A small encoder-decoder audio transcriber, trained from scratch: 7.09M parameters, 20700 steps.
Rows from block 2 of the audio encoder of a small encoder-decoder audio transcriber, named by matrix and row number. Rows with one number belong to one neuron. Each number is 128 + 24 x the weight over its row's rms, rounded and kept within 0 to 255. All counts start at 0. Numbers have three digits each.
After each neuron's rows are labels from the 100 clips, of 14976, where the neuron reaches its highest value: "strongest on" is what is common among them; "loudest" is the band of the loudest frequency at the time of the peak. Only what is clearly more common there than usual is listed. The data: short read English sentences (LibriTTS-R). In brackets: how many of the 100, against the usual share in percent.
# fc1: MLP up (encoder.blocks.2.mlp.fc1.weight, 480x160), inputs 54-107
# fc2: MLP down (encoder.blocks.2.mlp.fc2.weight, 160x480, transposed), outputs 54-107

fc1.332:097158122118158139147117152132104177092157142155111112158123126136126126109131161154121124140122130104153141148139131118093159115146164165132097143168111145133105
fc2.332:134106126136098146142150133130136135177108085110216145111125118133110138088085134123128125153060150096127140108109133158093149134108157137165134144056096083143153
strongest on: voice: female (96 vs 54.1)
loudest: 250 to 500 Hz (28 vs 11.3)

fc1.424:101131164136102119116159139133105138133121102155103160161142182122100148136163157160117141107130147125125121136139125159077153146123161146141173131119130123099132
fc2.424:119143107087112077107125109075095107100138121107075102132143129149098109126102151108143139114134119092136142137139145145155138139166171134130076122134117138124069
strongest on: voice: female (82 vs 54.1)
loudest: 4000 to 8000 Hz (72 vs 4.2)

fc1.403:140171130111087118138114138153130143135203204140117125116114143109132130112142160132103148104145117084137107149121104169154136109137118124164123138161124128146126
fc2.403:135103155108157094108194138128165147122094155180105094156199113117123123132121118131134139151121136143126151102154160096136118158119120172093091133094126151131126
strongest on: voice: male (93 vs 45.9)
loudest: 250 to 500 Hz (34 vs 11.3)

fc1.263:114111150149111101127119100125074167144158092148106121115119077122082104137099135110129111112130132111182134111116100117127116201121120098143136126101107141120161
fc2.263:154137127082148145101176138146144102128161145150151180119095167108113127094134120179147129118110158077107118127126124127123121096120114155117138121149106121132114
strongest on: voice: male (95 vs 45.9); the word "was" (28 vs 9.9)
loudest: 4000 to 8000 Hz (42 vs 4.2)

fc1.413:079075125126115124148145148147130134062125103184113123107101135140113145147119146132138085164139130136113139091149112123138117116120148134093117112111118086106156
fc2.413:130089125070170143104102120107139136103114117240130130114122111095109122109121121151120125122137144106109085104140136147114071087117097140147108151141151109177128
strongest on: the word "you" (52 vs 14.4)
loudest: 250 to 500 Hz (56 vs 11.3)

fc1.179:141164154136116124144166160150126177113139167143092096135153129110059156122152099144150115118131133131115127193163112123108141082148117115152127129097154127151148
fc2.179:132142089180132110135113135138145151092134104128121143107132149145171126101104093121129144117113136117136143132068136116131103138119147143187156125114134113130095
strongest on: the word "what" (27 vs 4.8)
loudest: 500 to 1000 Hz (43 vs 6.2); 250 to 500 Hz (30 vs 11.3)

fc1.458:125130117134164112142061147116084153131148116127160101133147138112105138117114133110116154148129106151085115096082124105174123129125173123151170125114130085098165
fc2.458:136135137110113130118160136133152133134162143152089171132141126107107134117101124129120081129107121094134098149128158132165084158146135142139122130176147126126086
strongest on: voice: male (91 vs 45.9)
loudest: 1000 to 2000 Hz (35 vs 1.6); 2000 to 4000 Hz (30 vs 1.8)

fc1.351:110118156119114117165108107077130118125165120057143121124113122120132133104125142127158114096069085065104145117165072113120106112095094120115106125126096148141145
fc2.351:131131119113108126147122131140163154124108107151126153113148098167131164112137152149077131120153127111107123162119143150148103154111141118155128095142123110151122
strongest on: the word "me" (37 vs 4.7); the word "you" (36 vs 14.4)
loudest: 250 to 500 Hz (34 vs 11.3)

fc1.191:160183124170140110133129128121128095094093135117124129172098167129181182104124151156108080149140106098115104132120167121124141117130127130106154138110114110146107
fc2.191:115131127098104117124142136107169178164117155117134133101098134115140130132171131098155173130114123108113120139129080091108112161112131134129126098099095106141125
strongest on: voice: female (82 vs 54.1)
loudest: 4000 to 8000 Hz (43 vs 4.2)

fc1.452:140143178177145099133106114118104100149174119108120103109115157125126140114157159142106151130098116124133104179150111097137149089079221081164135125087153119113142
fc2.452:127116099124116105132110124125135099148118162138056143120101093111121149110125106103112129111096134122122123117115137123143121127205121152121106143113119095128120
strongest on: the word "to" (37 vs 14.5)
loudest: 4000 to 8000 Hz (62 vs 4.2)

fc1.258:119117120129100162142122084145120098126132102130124117140092101145118099152139135108179147064115117136129111103129146086114116121112101094171134115106073141132179
fc2.258:158184125085140134095114112127173138101136118163144111127111144147147126121121127123093125143122101116108112138156128126091154089115147114115119173150126111161134
strongest on: voice: male (98 vs 45.9); the word "you" (34 vs 14.4)
loudest: 250 to 500 Hz (49 vs 11.3)

fc1.165:133135116120141155141163068111141130118150113113145133124131125142118126125107137164171158102141085126088122094138096149116127091126131101132153121086086130111098
fc2.165:118073109089134123130147156157162173139138138130171170131141074145132099135108193173130109149093098117186114129119176164134105118144158144097151143164138100154135
strongest on: voice: male (85 vs 45.9)
loudest: 250 to 500 Hz (35 vs 11.3)

fc1.267:113138082137142149123150123132080093113121091108111139103142129125141141128081123130147145134133127112092091172110086124152164132136131087164099149128108125113110
fc2.267:124127142091111130153074144122146104094156127095111098139125151106114103133102139129103138096091158110104138143194093149147167120104118185130134107115171133133105
strongest on: text has "good" (25 vs 1.5)
loudest: 250 to 500 Hz (80 vs 11.3)

fc1.454:094162132096152118146147123146157132157094126133159134105108151148091124103100112135096124099138148131112120151097110135120130089123129129090111151151127114104150
fc2.454:130078129123135154119108115142138124126116111120163187109094123127101145139115127120127118120101127172128134149123170129124133138145096099147174175135156112127131
strongest on: voice: female (88 vs 54.1)
loudest: 500 to 1000 Hz (61 vs 6.2)

fc1.276:160115149115086122145115109183112096126115156098190101107126140131055103143082163163121131131121089114099113130133118093093159132065141144132123095134114116146111
fc2.276:105142137118125108143119106079137165106140168170141133133119085116197128104145131150100108161181113122103138157138143147089085092128149131141120155125117083097137
strongest on: voice: male (75 vs 45.9)
loudest: 250 to 500 Hz (67 vs 11.3); 500 to 1000 Hz (26 vs 6.2)

fc1.286:092102097110133170123095166141121114135125157171150106115103120108118143141118104074119122123115094126153121106126124114114138116124125122094132059140129132094111
fc2.286:121098088070131125148132142112185164163093102106160181100110174102123113116129172081134102119115110155147150115146128088135153078129145114119148148124148143112082
strongest on: the word "i" (53 vs 18.4)
loudest: 250 to 500 Hz (53 vs 11.3)

fc1.274:169130133111147150100147137115094129133161139119127086133084134137079141164113108130138091096122127118118127160167103136095113130134099127108145134092133178115170
fc2.274:140160085142079089144129154157150160105142145125148182108176121113124127130151109137105120192106112070120111138136150118166111127139132111183111102148138088077115
strongest on: the word "was" (25 vs 9.9)
loudest: 250 to 500 Hz (67 vs 11.3)

fc1.12:113124090165111129155137114083161096073164083126193142118117139106178118090119129081126157106123148123133105161123141113123132104107169142109165091099120162108120
fc2.12:148112145110133124117168169117098107155132134118140109172137119096094149164099142130148159189100095080102102102151123142142109120165102137079126112125129123142125
strongest on: voice: female (84 vs 54.1); the word "not" (25 vs 6.3)
loudest: 250 to 500 Hz (31 vs 11.3)

fc1.322:083142143108143118132117125150130146131157121156138098140108149142139163129124111121143113151141133134107109138137140149122166126150136112180141136123104154149143
fc2.322:153111118109133138079118137107141109090143117133148116133111125128101100109141133116117128116122145136180135088108077116144130133104103157163097145107093099133102
strongest on: the word "you" (32 vs 14.4)
loudest: 250 to 500 Hz (33 vs 11.3)

fc1.194:149088164143131109127155107093079136095140136099101145146098093123123127123134096110139094124116103113157164132160114122107156108126108125121107153086112112102145
fc2.194:127145146127111124168149163100192130089147121151126114111121094110131156113171108101140131099106099115121099132075169159106150127099148138164171123094104111099117
strongest on: voice: female (97 vs 54.1)
loudest: 250 to 500 Hz (53 vs 11.3)

fc1.268:116124099138106127103151132151121088121122106114118145128074081133141159136127114096111154135152126171162113143091139121109096087104111124141135075116084113154102
fc2.268:156119081150136160138077144122140130157133098136166115113138141083105082085125118065132114102131088091153107095176122137160121132142135135133183123082148141112149
strongest on: voice: female (98 vs 54.1)
loudest: 250 to 500 Hz (34 vs 11.3)

fc1.131:110110124079142176102177123117149149131103142167107122153151113137138095128145128165091116130106106138134182138122110155125120126167105139137150125100144124148101
fc2.131:166134115171123095130104148159139154105142110105124148132123117137115123096119078092163110126158172152096064121154157111116139101138155142120121099119115139107127
strongest on: voice: female (98 vs 54.1)
loudest: 250 to 500 Hz (31 vs 11.3)

fc1.140:116127138136184140106096145124096121158141107128145131111122145132104154149141131113133152119133070108103126130106102088143134190117144120111167147129112115140125
fc2.140:150161116142099127096125150113092149099188162108099135140102150107098093135132135117158139103132141118157059156160163143143160097165120126150081115156139131148125
strongest on: voice: male (87 vs 45.9)
loudest: 250 to 500 Hz (32 vs 11.3)

fc1.338:090143115125097146113175144159104112148104132097182155104129100127155122117170158151150188141140136108111129135167103101098093102144152145108147130169124146148155
fc2.338:142104144141139115103087110110117151091150146106056076172161140121092110147152103127111081158113091125124100101109111095148163126113115131142100118082138109091140
strongest on: voice: female (87 vs 54.1)
loudest: 4000 to 8000 Hz (28 vs 4.2)

fc1.477:091094080130088146150113114131123125186148102128128124129126109168155125144121150117134154084162121132147170122145114149141137116151137123158159107160153191112136
fc2.477:187131086096124146111105099161112107144145110149114124103116133063110149119131095167126194200121120126112103106110160089137139160143117125110137159133123107131087
strongest on: voice: male (99 vs 45.9)
loudest: 500 to 1000 Hz (45 vs 6.2)

fc1.246:106143107099135133121139115139105133132114174108130144094137159120094118119139107134125128147165103130132131108103104108115058070181131133122099135119110112126176
fc2.246:137147078132188141129081133105115124095145141140082095137113145110072135129141102117154092112127119122155170118119137144107148100192119113104123113093160119119103
strongest on: voice: female (87 vs 54.1)
loudest: 250 to 500 Hz (52 vs 11.3)

fc1.3:141140125183090165149060132133158121119135119131139119160126143131122120166164113135162118102081085134172129105153168083124134127107188129112122112120118112118158
fc2.3:109090146137129116115090135102176125128136110160092131128128123120150139111134166148122115125110132137122075126102134142104066174095069158116129101166154122164122
strongest on: the word "you" (34 vs 14.4)
loudest: 250 to 500 Hz (41 vs 11.3)

fc1.13:077143125128144101118186153127129121154109126131137113137152150171072175098104120145116136142119107099114115173105090149140112089120153105111105095093147119122099
fc2.13:159138119142114131171130097139184140116176141088154109144138096137101140113135168180166142124106113158158177107132128200124145110114114133111155155149102152130132
strongest on: voice: female (89 vs 54.1)
loudest: 500 to 1000 Hz (55 vs 6.2)

fc1.293:145134140118180157093088086114134112101091135137146115144119132132133129147111117097125101115094160149124128072111105138140132086146092148136104125149104127140119
fc2.293:087155125122100125133127147132142113149107170136171160113127136138108134154119120075139104122173124129100120085147131141152128119080124099139147140131125131109146
strongest on: voice: female (97 vs 54.1)
loudest: 250 to 500 Hz (41 vs 11.3)