Rows from block 5 of the audio encoder of a small encoder-decoder audio transcriber, named by matrix and row number. Rows with one number belong to one neuron. Each number is 500 + 25 x the weight over its row's rms, rounded and kept within 0 to 999. All counts start at 0. Numbers have three digits each. After the name is the row's rms in percent of the matrix's.
After each neuron's rows are labels from the 100 clips, of 14976, where the neuron reaches its highest value: "responds to" is what is common among them; "loudest" is the band of the loudest frequency at the time of the peak. Only what is clearly more common there than usual is listed. The data: short read English sentences (LibriTTS-R).
# fc1: MLP up (encoder.blocks.5.mlp.fc1.weight, 480x160), inputs 0-79
# fc2: MLP down (encoder.blocks.5.mlp.fc2.weight, 160x480, transposed), outputs 0-79

fc1.443 107:463476523508486502500504475557498412498488506533506477467518513503533489502518532511475520507431484500494536523495521464503491476535538486555495466496501501490456525524432473517488513491477473547540479495460517518456466484529462480524486464
fc2.443 110:492505508477519503499511487485503441512463508528507501486501534448485473511474503475495510549460496519503501504511517494506530493486538465502463449476528484495502477455529480468493506491521478543509559504473533566497520499497510508505482459
responds to: voice: female
loudest: 500 to 1000 Hz

fc1.83 097:477542469519510537504500462504507491483513505495484515517505515536509536516466530473471503478510479479438488464530497511480495503545499523491475469479525463477491503513467537508544477552493501467471496502507437496521445507471510496503537456
fc2.83 102:532493476520544487484463504478529493515535460475525582467522533494507477517479493536483500531486502454514490495515538495549494502448508506522492520430502483472526517498500532475529565494494478505481478485506493492479514534524529491523512503
responds to: voice: female
loudest: 250 to 500 Hz; 500 to 1000 Hz

fc1.223 103:492505507511506472537520510500489496538523512518496509478483497514506506512520493517542510455485494514488517544457489511530455514528473467505491530538547461465480492499520470478521502477489546503469463530483546480483547504554499488504539516
fc2.223 099:473491514499521545488499476524520478524505473482501542523487494488529513510478486532527498456441484515513435508541500483504468449499494486504472509494487539500503520509515507508498535485519546500523475495520494522493502515488534517474509492
responds to: the word "was"
loudest: 4000 to 8000 Hz

fc1.167 100:491525455487524539520466568504510493474529482535504551503518512518462519483565515531536481468543485499472524460499489501473502462523520556478512462461551505494477534507492490520490462505505499504466503502464487508500534510522480521528534506
fc2.167 104:483494532471438497478514491481490527494508532539476481493460529525499468521486508505488540459465515486518498521487489495523476550471508489492502511472478463468492474510468468479483493491517513519549498522500496465482521445522515471502488490
responds to: the word "i"
loudest: 500 to 1000 Hz

fc1.29 105:472494514511512511506497464543447504484497477486487498498475493499511470507507498481497459501466506481514506489487535460517469534508476574515509479477495516485468463526472492462551475494558476514459499531509530512484496503470463470466513525
fc2.29 107:478510468474482486498513512487513483491531484513496476461512477500479559488500484511536509567510490539509507506471461504463479495496536473489488491485490490530484504486543499508465520493454469517504478510476537481485495527470499483532486524
responds to: the word "to"
loudest: 500 to 1000 Hz; 250 to 500 Hz

fc1.260 104:488559458514527492479471525482530508461526458503464531464496528480494567507504512465489445498519501486476488492493445472482518524494520517505504513506487501515493453514463495520495474516478481504470513491541510502507507504508487501518476500
fc2.260 095:521474511493475520497522480465486470510510523511524469494487541515467486537511502503509529518483526475472493507523488514477578495479503470540438453495534526458513517464548466491524536464499512448501502530522517469479520541484523505487487528
responds to: the word "one"
loudest: 500 to 1000 Hz; 250 to 500 Hz

fc1.138 098:500478499516470469509527452509535488511507507513439502489457500497499485495498507493461529536485487493533459471483504477515517493533513491539494471485466468497505513510455498492523477458495508527504497495508506506458500457499465447483515440
fc2.138 099:475488516484505525524536479525502486522493539493476473475493509474500458559508505467496496521513547540469498487477532467529496532491467507520425468503513464459496470480483472500476510487502468455570550528466505509548496525504504519457500525
responds to: the word "i"
loudest: 250 to 500 Hz

fc1.387 096:493502486501486486482512470478454561492500472489458512492516481492488483466543526468455518562528509471507508581508477504535513562466478517552530533503501493491476473513458496448519518514472520529499518496484504497503485528547465465474487500
fc2.387 106:495504496511511466516500461545481536484487548490489481525527533487486466525486539419498469488499518534512440523504508473509511484492520515498477491497469473517486469491454478482488522430502467507534504537475469494484529521498528516454492516
responds to: the word "be"
loudest: 250 to 500 Hz

fc1.287 092:458439521527499451520477508526513537504490489476480450488487483484509489505513514488486510535492473527486497466472473501521442512500528499528550487510454510480467487512517528519478510500518466519491522466496519473472494462493520525538523500
fc2.287 102:548483510523512509537491467454513521515464482494493522512475529518482516504515540522485512439510505514534468469486486491484496514543442451499509497519523534522533490506491501497502494494489541483499549520490487526478505513465494535516504464
responds to: the word "you"
loudest: 250 to 500 Hz

fc1.344 101:477515471499469499497500467502459528506446519503519511506518476480467516480523512488461486545471511535524500536515471545475519452538456484478498479468500487499510525494502522512454513493527523481491535478517492470551495461506495493509513495
fc2.344 109:508532515488506500508514452543458497471508545494549490497516533538475473489508492512500521510504497491472485480534496481500535478530491492488521460487491533493485504449464473431486514470508521570518508468511511504508555478495496528498479481
responds to: voice: female; the word "the"
loudest: 4000 to 8000 Hz

fc1.341 101:467465462481528544485492500513478513475534480545495494477485530485448478505490499468478501484487525509546462496503510500484471473507477500459531506478506478454529476520477501487470477532529466563470424459535474525503492519497499533535519497
fc2.341 103:506508538475522516467543472503451490452485484530525497507517466521495501530468500474484495490515516481507490470490536456458532472495473471455493460514522522490491488485509528509482479515471507521457497531513488494520522519519503492498466513
responds to: the word "that"
loudest: 500 to 1000 Hz; 250 to 500 Hz

fc1.5 092:496490525449492517486515497522489509505541524526509464494468481548495483495496471509461553481481505501512476480485486503454483482505453517488487506496538500502530549520494508496522498477484449518464498476527477472508505514509495480501512488
fc2.5 096:519490481514540469478490489523485468450489504484513497493516475519470466468538508464492540461497541471489444462505539484535510509460521464559518520522481543481519476493493537492498511465450536510550480495465493496519505526478515492533478456
responds to: voice: female
loudest: 500 to 1000 Hz

fc1.292 110:537507513539447478486526509489521532469508514525482527498443521466496506456506488522485473526493536510489497516493436473522512522514491542510491464538501481533519495501557525506520477490534468508455562496470501521477486517519491485519513491
fc2.292 109:501493490482463531483510454441457523523464481506524528480487493481485444557504489525487517534461545511495486476466520473487521512475501474497491473469487520503509499488473492485486495515479480509515500485502454554533466502477526505463537503
responds to: voice: male
loudest: 2000 to 4000 Hz

fc1.314 101:496478480531504508475483520490477489474479500504517475486517481505475502478494462487465517466476496464521512506440495474503521480492525516480556493515517531475557466491487512484519449540497521477522503510533532462485532498496498503506491494
fc2.314 103:497496506495503500493509574518523475482503515449469545484519517454492513502453479467475480508483491521471430480495515509477531506514492515486464448472485511555470523452519502489486525469499500469536480550491501523531490463511505526545505509
responds to: the word "very"
loudest: 250 to 500 Hz

fc1.107 103:500539446515498535549490481505461500480499480505445480490508459470521472494509542553439472543472515506516511476529529517487507509521499526484517520473541528524501477496475474486503510472495540508532517521511501544503510525514506481475468498
fc2.107 110:479494539498537484499494467507472498520497515498508476485487552449520493511540479479475496542568524497530467490497501446529521521497535480492456492488497477490554484480515483499471518469485465584526526515515503522504521503487501474470502533
responds to: the word "the"
loudest: 250 to 500 Hz

fc1.22 103:473514514494473511480460482511518506523532504534468477496517461500523526480506546464509533512490501489455463512522498482480504475480534487495510525504508493505532467502484526437499536486471485513493526503490528474512550499499511495472498510
fc2.22 101:501487493496516498499527479495546484478502560421478502484487481493515446499450510495510500527525526479500497487515538467485507472487515459544491529476510513572497507486517506457505458480534510513517486525502500505505487453492517498469500550
responds to: the word "do"
loudest: 250 to 500 Hz

fc1.345 104:493460491491449433472477533536498553477500476544487479544468465506510486516500516516496465493536505504555475518503523506468504517449466532503487497508499521518467521512534510518485444494470502488450507482500479457461490502507516477507491520
fc2.345 094:519531516482529464550555448511479490505513516511485477490503485480547511499515518436503485548487469517515476498512499480492501551507521519505481497502515477520495525502522462470440492488442515527520503522500510540467502547488515508501475488
responds to: the word "i"
loudest: 1000 to 2000 Hz

fc1.404 102:511531480456545479518523529495464497515486508524434508499502501476503470510541577463507498522507487487504519513494474498497512504501477494480447510529470505501521519526463534469517503507453529517530500542508542529500499511554504495475530535
fc2.404 094:464489501513494491516476500503466477520478522490493533488567500503461498529534518462463539467491516510491522515491475505468465484491508532521502529504485537469489484499485502461483519529502470469551485461496494504479466487508524506510448524
responds to: voice: male
loudest: 4000 to 8000 Hz; 2000 to 4000 Hz

fc1.338 096:509479497473478491478491474466468595525476501511476493502470502531513512490520490517521469510475528521489487469530469492468460506521473464551526515501517511495471483484525532517464492523494459510527509492509486465513464486557537499510523508
fc2.338 094:492481544536530505514493471520472527490513535453473461527529532477496492518492535485485474510515506507491448463508516485511536503517562481504486502493557445505507524482489483479502506476483518511460478556487497500490510476525491494492484473
responds to: voice: female
loudest: 250 to 500 Hz

fc1.49 097:522469507505476515443448511468476516482522492492441483511504480527533549430461526487532482501550526490498475482499464486512493501466496488486479508488498468497518488473499467521489470516461498529493537521497469496520495509520531486499514535
fc2.49 102:514510500486498492515512536484525506483492526514509487534525481471496543492462577499556525466508507490489465485494482487465530509524534548518534520489503558526495487512484488501461528484508480535524541533522503482461509515545512480476521526
responds to: the word "i"
loudest: 1000 to 2000 Hz

fc1.397 105:451539464506487510520456465502449512505487506492547469489493514434502475491501475475465449535480515510528519536511505523496507500519465471458502510484517498502491480463511511489497505481528527522516547497476480519496509517512492506489459489
fc2.397 114:482559531471516486481505448491458499494480528510528501506476524497548512464495501515482512521503466459518479485530483461508510497580513507507540516469499522507536489479490484484478516518526478580544506485523493469500540474492518524465522497
responds to: the word "the"
loudest: 250 to 500 Hz

fc1.470 090:496476479495465547456479477523491498490476494517496504504509510500484481509514541488518457473520522493485509431493516483492467530480482521480512491501539519493425488518521530530518479513499464530475515481467490504476510519531509492501484482
fc2.470 097:499493504455513504492536529493488506492526532502474499444470491488517540555475567477473488517483501510500491484495495512492493513522530472525463478509522536484457501519474542460497516490498521526503493543458504487492494494494491501454505462
responds to: the word "i"
loudest: 500 to 1000 Hz

fc1.77 095:518514554526523483478516526481538549447514530499480493443501496569462498520493546469501510517531532491490482492507472531521490468472467499505507489519487485479493512518491474508524463525501518523467516515498509487513477544473517542482462506
fc2.77 103:485433531467475510491465455516483525453545503525527505506512490501528519483477511507498519472504476520481511495482513504481509514519503485497486470488546513500536486527491537520504521511501495513543486488528499449504478503469525485491554505
responds to: the word "all"
loudest: 500 to 1000 Hz

fc1.258 096:490500503555486486534483487486495524498492528484466474500485487541469528533580510492490483527518530496473515448462507526500488514513524472507523475546534530485480530498548476512477539514528515515499475484449523493480552484528508492505529504
fc2.258 100:541490482539526522509497503462537489496441503475545487522510543466491475470487508497471505479514503490537489463486540498471553541528473478492524489509517521469539483523477474517466492500503496454489511520507490473505494475522518515501505471
responds to: the word "you"
loudest: 250 to 500 Hz