{"dataset": "short read English sentences (LibriTTS-R)", "input": "log_mel", "encoder_arch": "transformer", "encoder_norm": "layernorm", "encoder_activation": "gelu_tanh", "encoder_head_dim": 64, "encoder_width": 160, "decoder_norm": "layernorm", "lr": 0.0013, "grad_clip": 1.0, "epochs": 101.7, "warmup_steps": 1030}
Rows from block 3 of the text decoder of a small encoder-decoder audio transcriber, named by matrix and row number. Rows with one number belong to one neuron. Each number is 128 + 24 x the weight over its row's rms, rounded and kept within 0 to 255. All counts start at 0. Numbers have three digits each. After the name is the row's rms in percent of the matrix's.
After each neuron's rows are labels from the 100 texts, of 14976, where the neuron reaches its largest size: "tokens" is the input token at the peak. Only what is clearly more common there than usual is listed. The data: short read English sentences (LibriTTS-R).
# gate: MLP gate (decoder.blocks.3.mlp.gate.weight, 512x256), inputs 0-42
# fc1: MLP up (decoder.blocks.3.mlp.fc1.weight, 512x256), inputs 0-42
# fc2: MLP down (decoder.blocks.3.mlp.fc2.weight, 256x512, transposed), outputs 0-42

gate.193 100:151105121132125107102100164165094124114155134142160138131140138108125107111101196127124135150138097122180134177130133158114126119
fc1.193 098:121136132108103117099122145189151105153154090087099153110100116056090127141115122124114092087120143134148148134129152130147120118
fc2.193 097:107077100140123194159121150158112107134117131132122086118138160090165100170118139126100153148133153179121185137090153151157118116
tokens: "s"; "a"; "f"; "r"

gate.505 101:157141114127110104155134116173142104143100106122179184125137115111153177097146113082115067083102155124125116120139178122112150100
fc1.505 099:108133147111096132127133118124113134171155144095105101115130119108145141135116182099102156124099111148124135119147109140124133097
fc2.505 100:129133109141100141146092104126152130100162115139085111137092140178098150177144129132162137080112113136119109110125137095119160161
tokens: "s"; "v"

gate.87 102:116105118122121118128135122143129147134118173137078107116163069112137111151104144122134094153093159133120123145140081127137128161
fc1.87 104:113132128136092169134163135117179131116174129132142112132158109110125161146130108128142120127124181161166134122091114148129117143
fc2.87 101:162154100155102071102168132170131158115120090143116121139149112148144146157171134080128139171143141104144115183154131142127161113
tokens: "s"

gate.75 100:098122077159124150152132105156155130169126142103134136141145154159158183125131081152164100122145101129136140112136167152087124103
fc1.75 098:142122120136115115120138133092144130137087105121149117140138162150108135151095131144154117128135133147115162104146149089080141070
fc2.75 101:134113075139116118123134143137130138146079139138136097113098130144106142153143131082094122127122139141171171120074096087128148117
tokens: "s"; "e"; "w"

gate.430 103:153141101150125102099162124131169111125167115130128140127121140174110134141128128134141140120120145105109126092124112163091143077
fc1.430 105:122095176115123113133095131146071127133121097124151127100150161122110124139189122143114119122144106138094119126138167135118103141
fc2.430 104:123153108156127101094149148110148173065076162100094143113156106123086131083134117090131117123083123106148127170069111112124151142
tokens: "g"; "o"; "v"

gate.146 102:119133109160094146171140111130133127116079131113125151123129186130069123150138075129113145165194117107139163118102132093103145108
fc1.146 101:152097142123115127113141142099116140090116135117112152154139146148106150169156133140182080127124171158119090138144135110178122122
fc2.146 101:129141143069139148109139107120118093104129135124119138113113135130144128139115140127115087152117086123146109127156179149125083122
tokens: "w"; "l"; "r"; "<end>"

gate.228 097:127129136126135153115131117138078123101125159112090161130084119087106132141116115071117140131102145137110127107105137193138170130
fc1.228 101:124120111097167143143146124126137125140163154178114138161119137148124095157163115113142145122134075136132130163125141102105140138
fc2.228 095:153089094147128142105147096101146141110125088096125128132131139138151115127138120139117102106092093153141112135142144104099105135
tokens: "w"; "g"; "l"; "b"

gate.474 101:176169135129148147120151102137136145102169131108126133206154150162140121179183117147141128135117118128130134155096130140098133106
fc1.474 101:158123111103148070114112132138177144127117137182099082165153131158072146094117154125140119152132183128124122100151129112120173131
fc2.474 102:129115139103091147083133131158121160156143139163129161088102125129090081138064142156158143148134124133093145115116115120115111128
tokens: "s"; "l"

gate.16 099:094115086144127078142125131126158131127138128093108161104143109115062148149126155112151128102162126124138115147103110128117134116
fc1.16 103:134091132194136128137116156169122107147092096149133116167122097115096125110162123131140099173099137128104127113149111105155135124
fc2.16 102:139092096141081113162107070144116125130147110093146115099085137156126118106091139124112164118096131106164129110126089120148144128
tokens: "h"

gate.496 102:095089083157110092148170106110176140163087136124144102122145153185110140167103141118135119156101094110127132152131140168144103161
fc1.496 100:102152125122133118148089106132164125078104102118120123137147122138136106156146137144182130114170118121092122113154091116110127135
fc2.496 102:140161151133119138128089135109145128103131121090155144132130104126120162101125123107093138079122121155143141063153103102122108137
tokens: "g"

gate.361 102:139098170117136133115127115114113119096119144148132143152149112130102143069107177087102125162161101130142094103119100169162120116
fc1.361 100:166109092122135169099127101121085151102150126085099170119129129159118151126138105118117156115149122124108083115136109096099105118
fc2.361 102:059152158123071120129119155135140112082163137131102136159139122156123164083140174115111161100103110167165123164139148116108137118
tokens: "w"; "l"; "v"

gate.451 100:122096125144180109118095113099156142159146105085139117104158125115102147092133131179118123157172133124159133119109147146142104137
fc1.451 103:094103116130085141119114162119142152174110196086114107108110116144139108154136134111151149160127141082094061149139159113137175142
fc2.451 099:117138121127086142110141123120124166128149118151124158095132171137203144112116129119106090146158149127139104185135115134147136132
tokens: "s"; "e"; "l"

gate.214 104:121123151116130095159127117105128102129076129135130170122141079151133169112136108153122082142108143149124177149118125132126106174
fc1.214 102:140116104106160090120130121147142085147159144090082130147133124127114137085118104126155105192125140180168150129096125140136156109
fc2.214 104:130118114128136128103164126082083189135142124121081124138151108128123121132137095082124113130126135142122122122127169128127090114
tokens: "w"; "l"; "i"; "o"

gate.42 096:093115128143109139128144135081177137124148122082148155160155165107138156126123104148161125151160137102167147146119102148110119114
fc1.42 097:087148134149155185149132115095117126119099128119139133153160156167116126133157088140162120149131052107125137129121158130141165113
fc2.42 100:136125131102142128115128135137142123109110113141121131124131171104103132148113143113148141138141121108154146103095138142146110106
tokens: "s"; "h"

gate.287 100:108126146113119143088097146159120126167112119142104093105145112145123130128185116142111117162154093115129167107115140128116114107
fc1.287 102:121142158144159102169120115102122129143093153166100106147139146158123140142163132122127106103137094105143138142104108114163107127
fc2.287 105:154143117098166108099122114133158101149136131184174128110107100146123121119158165143123126117128064148131120148134139145077144133
tokens: "h"; "b"; "p"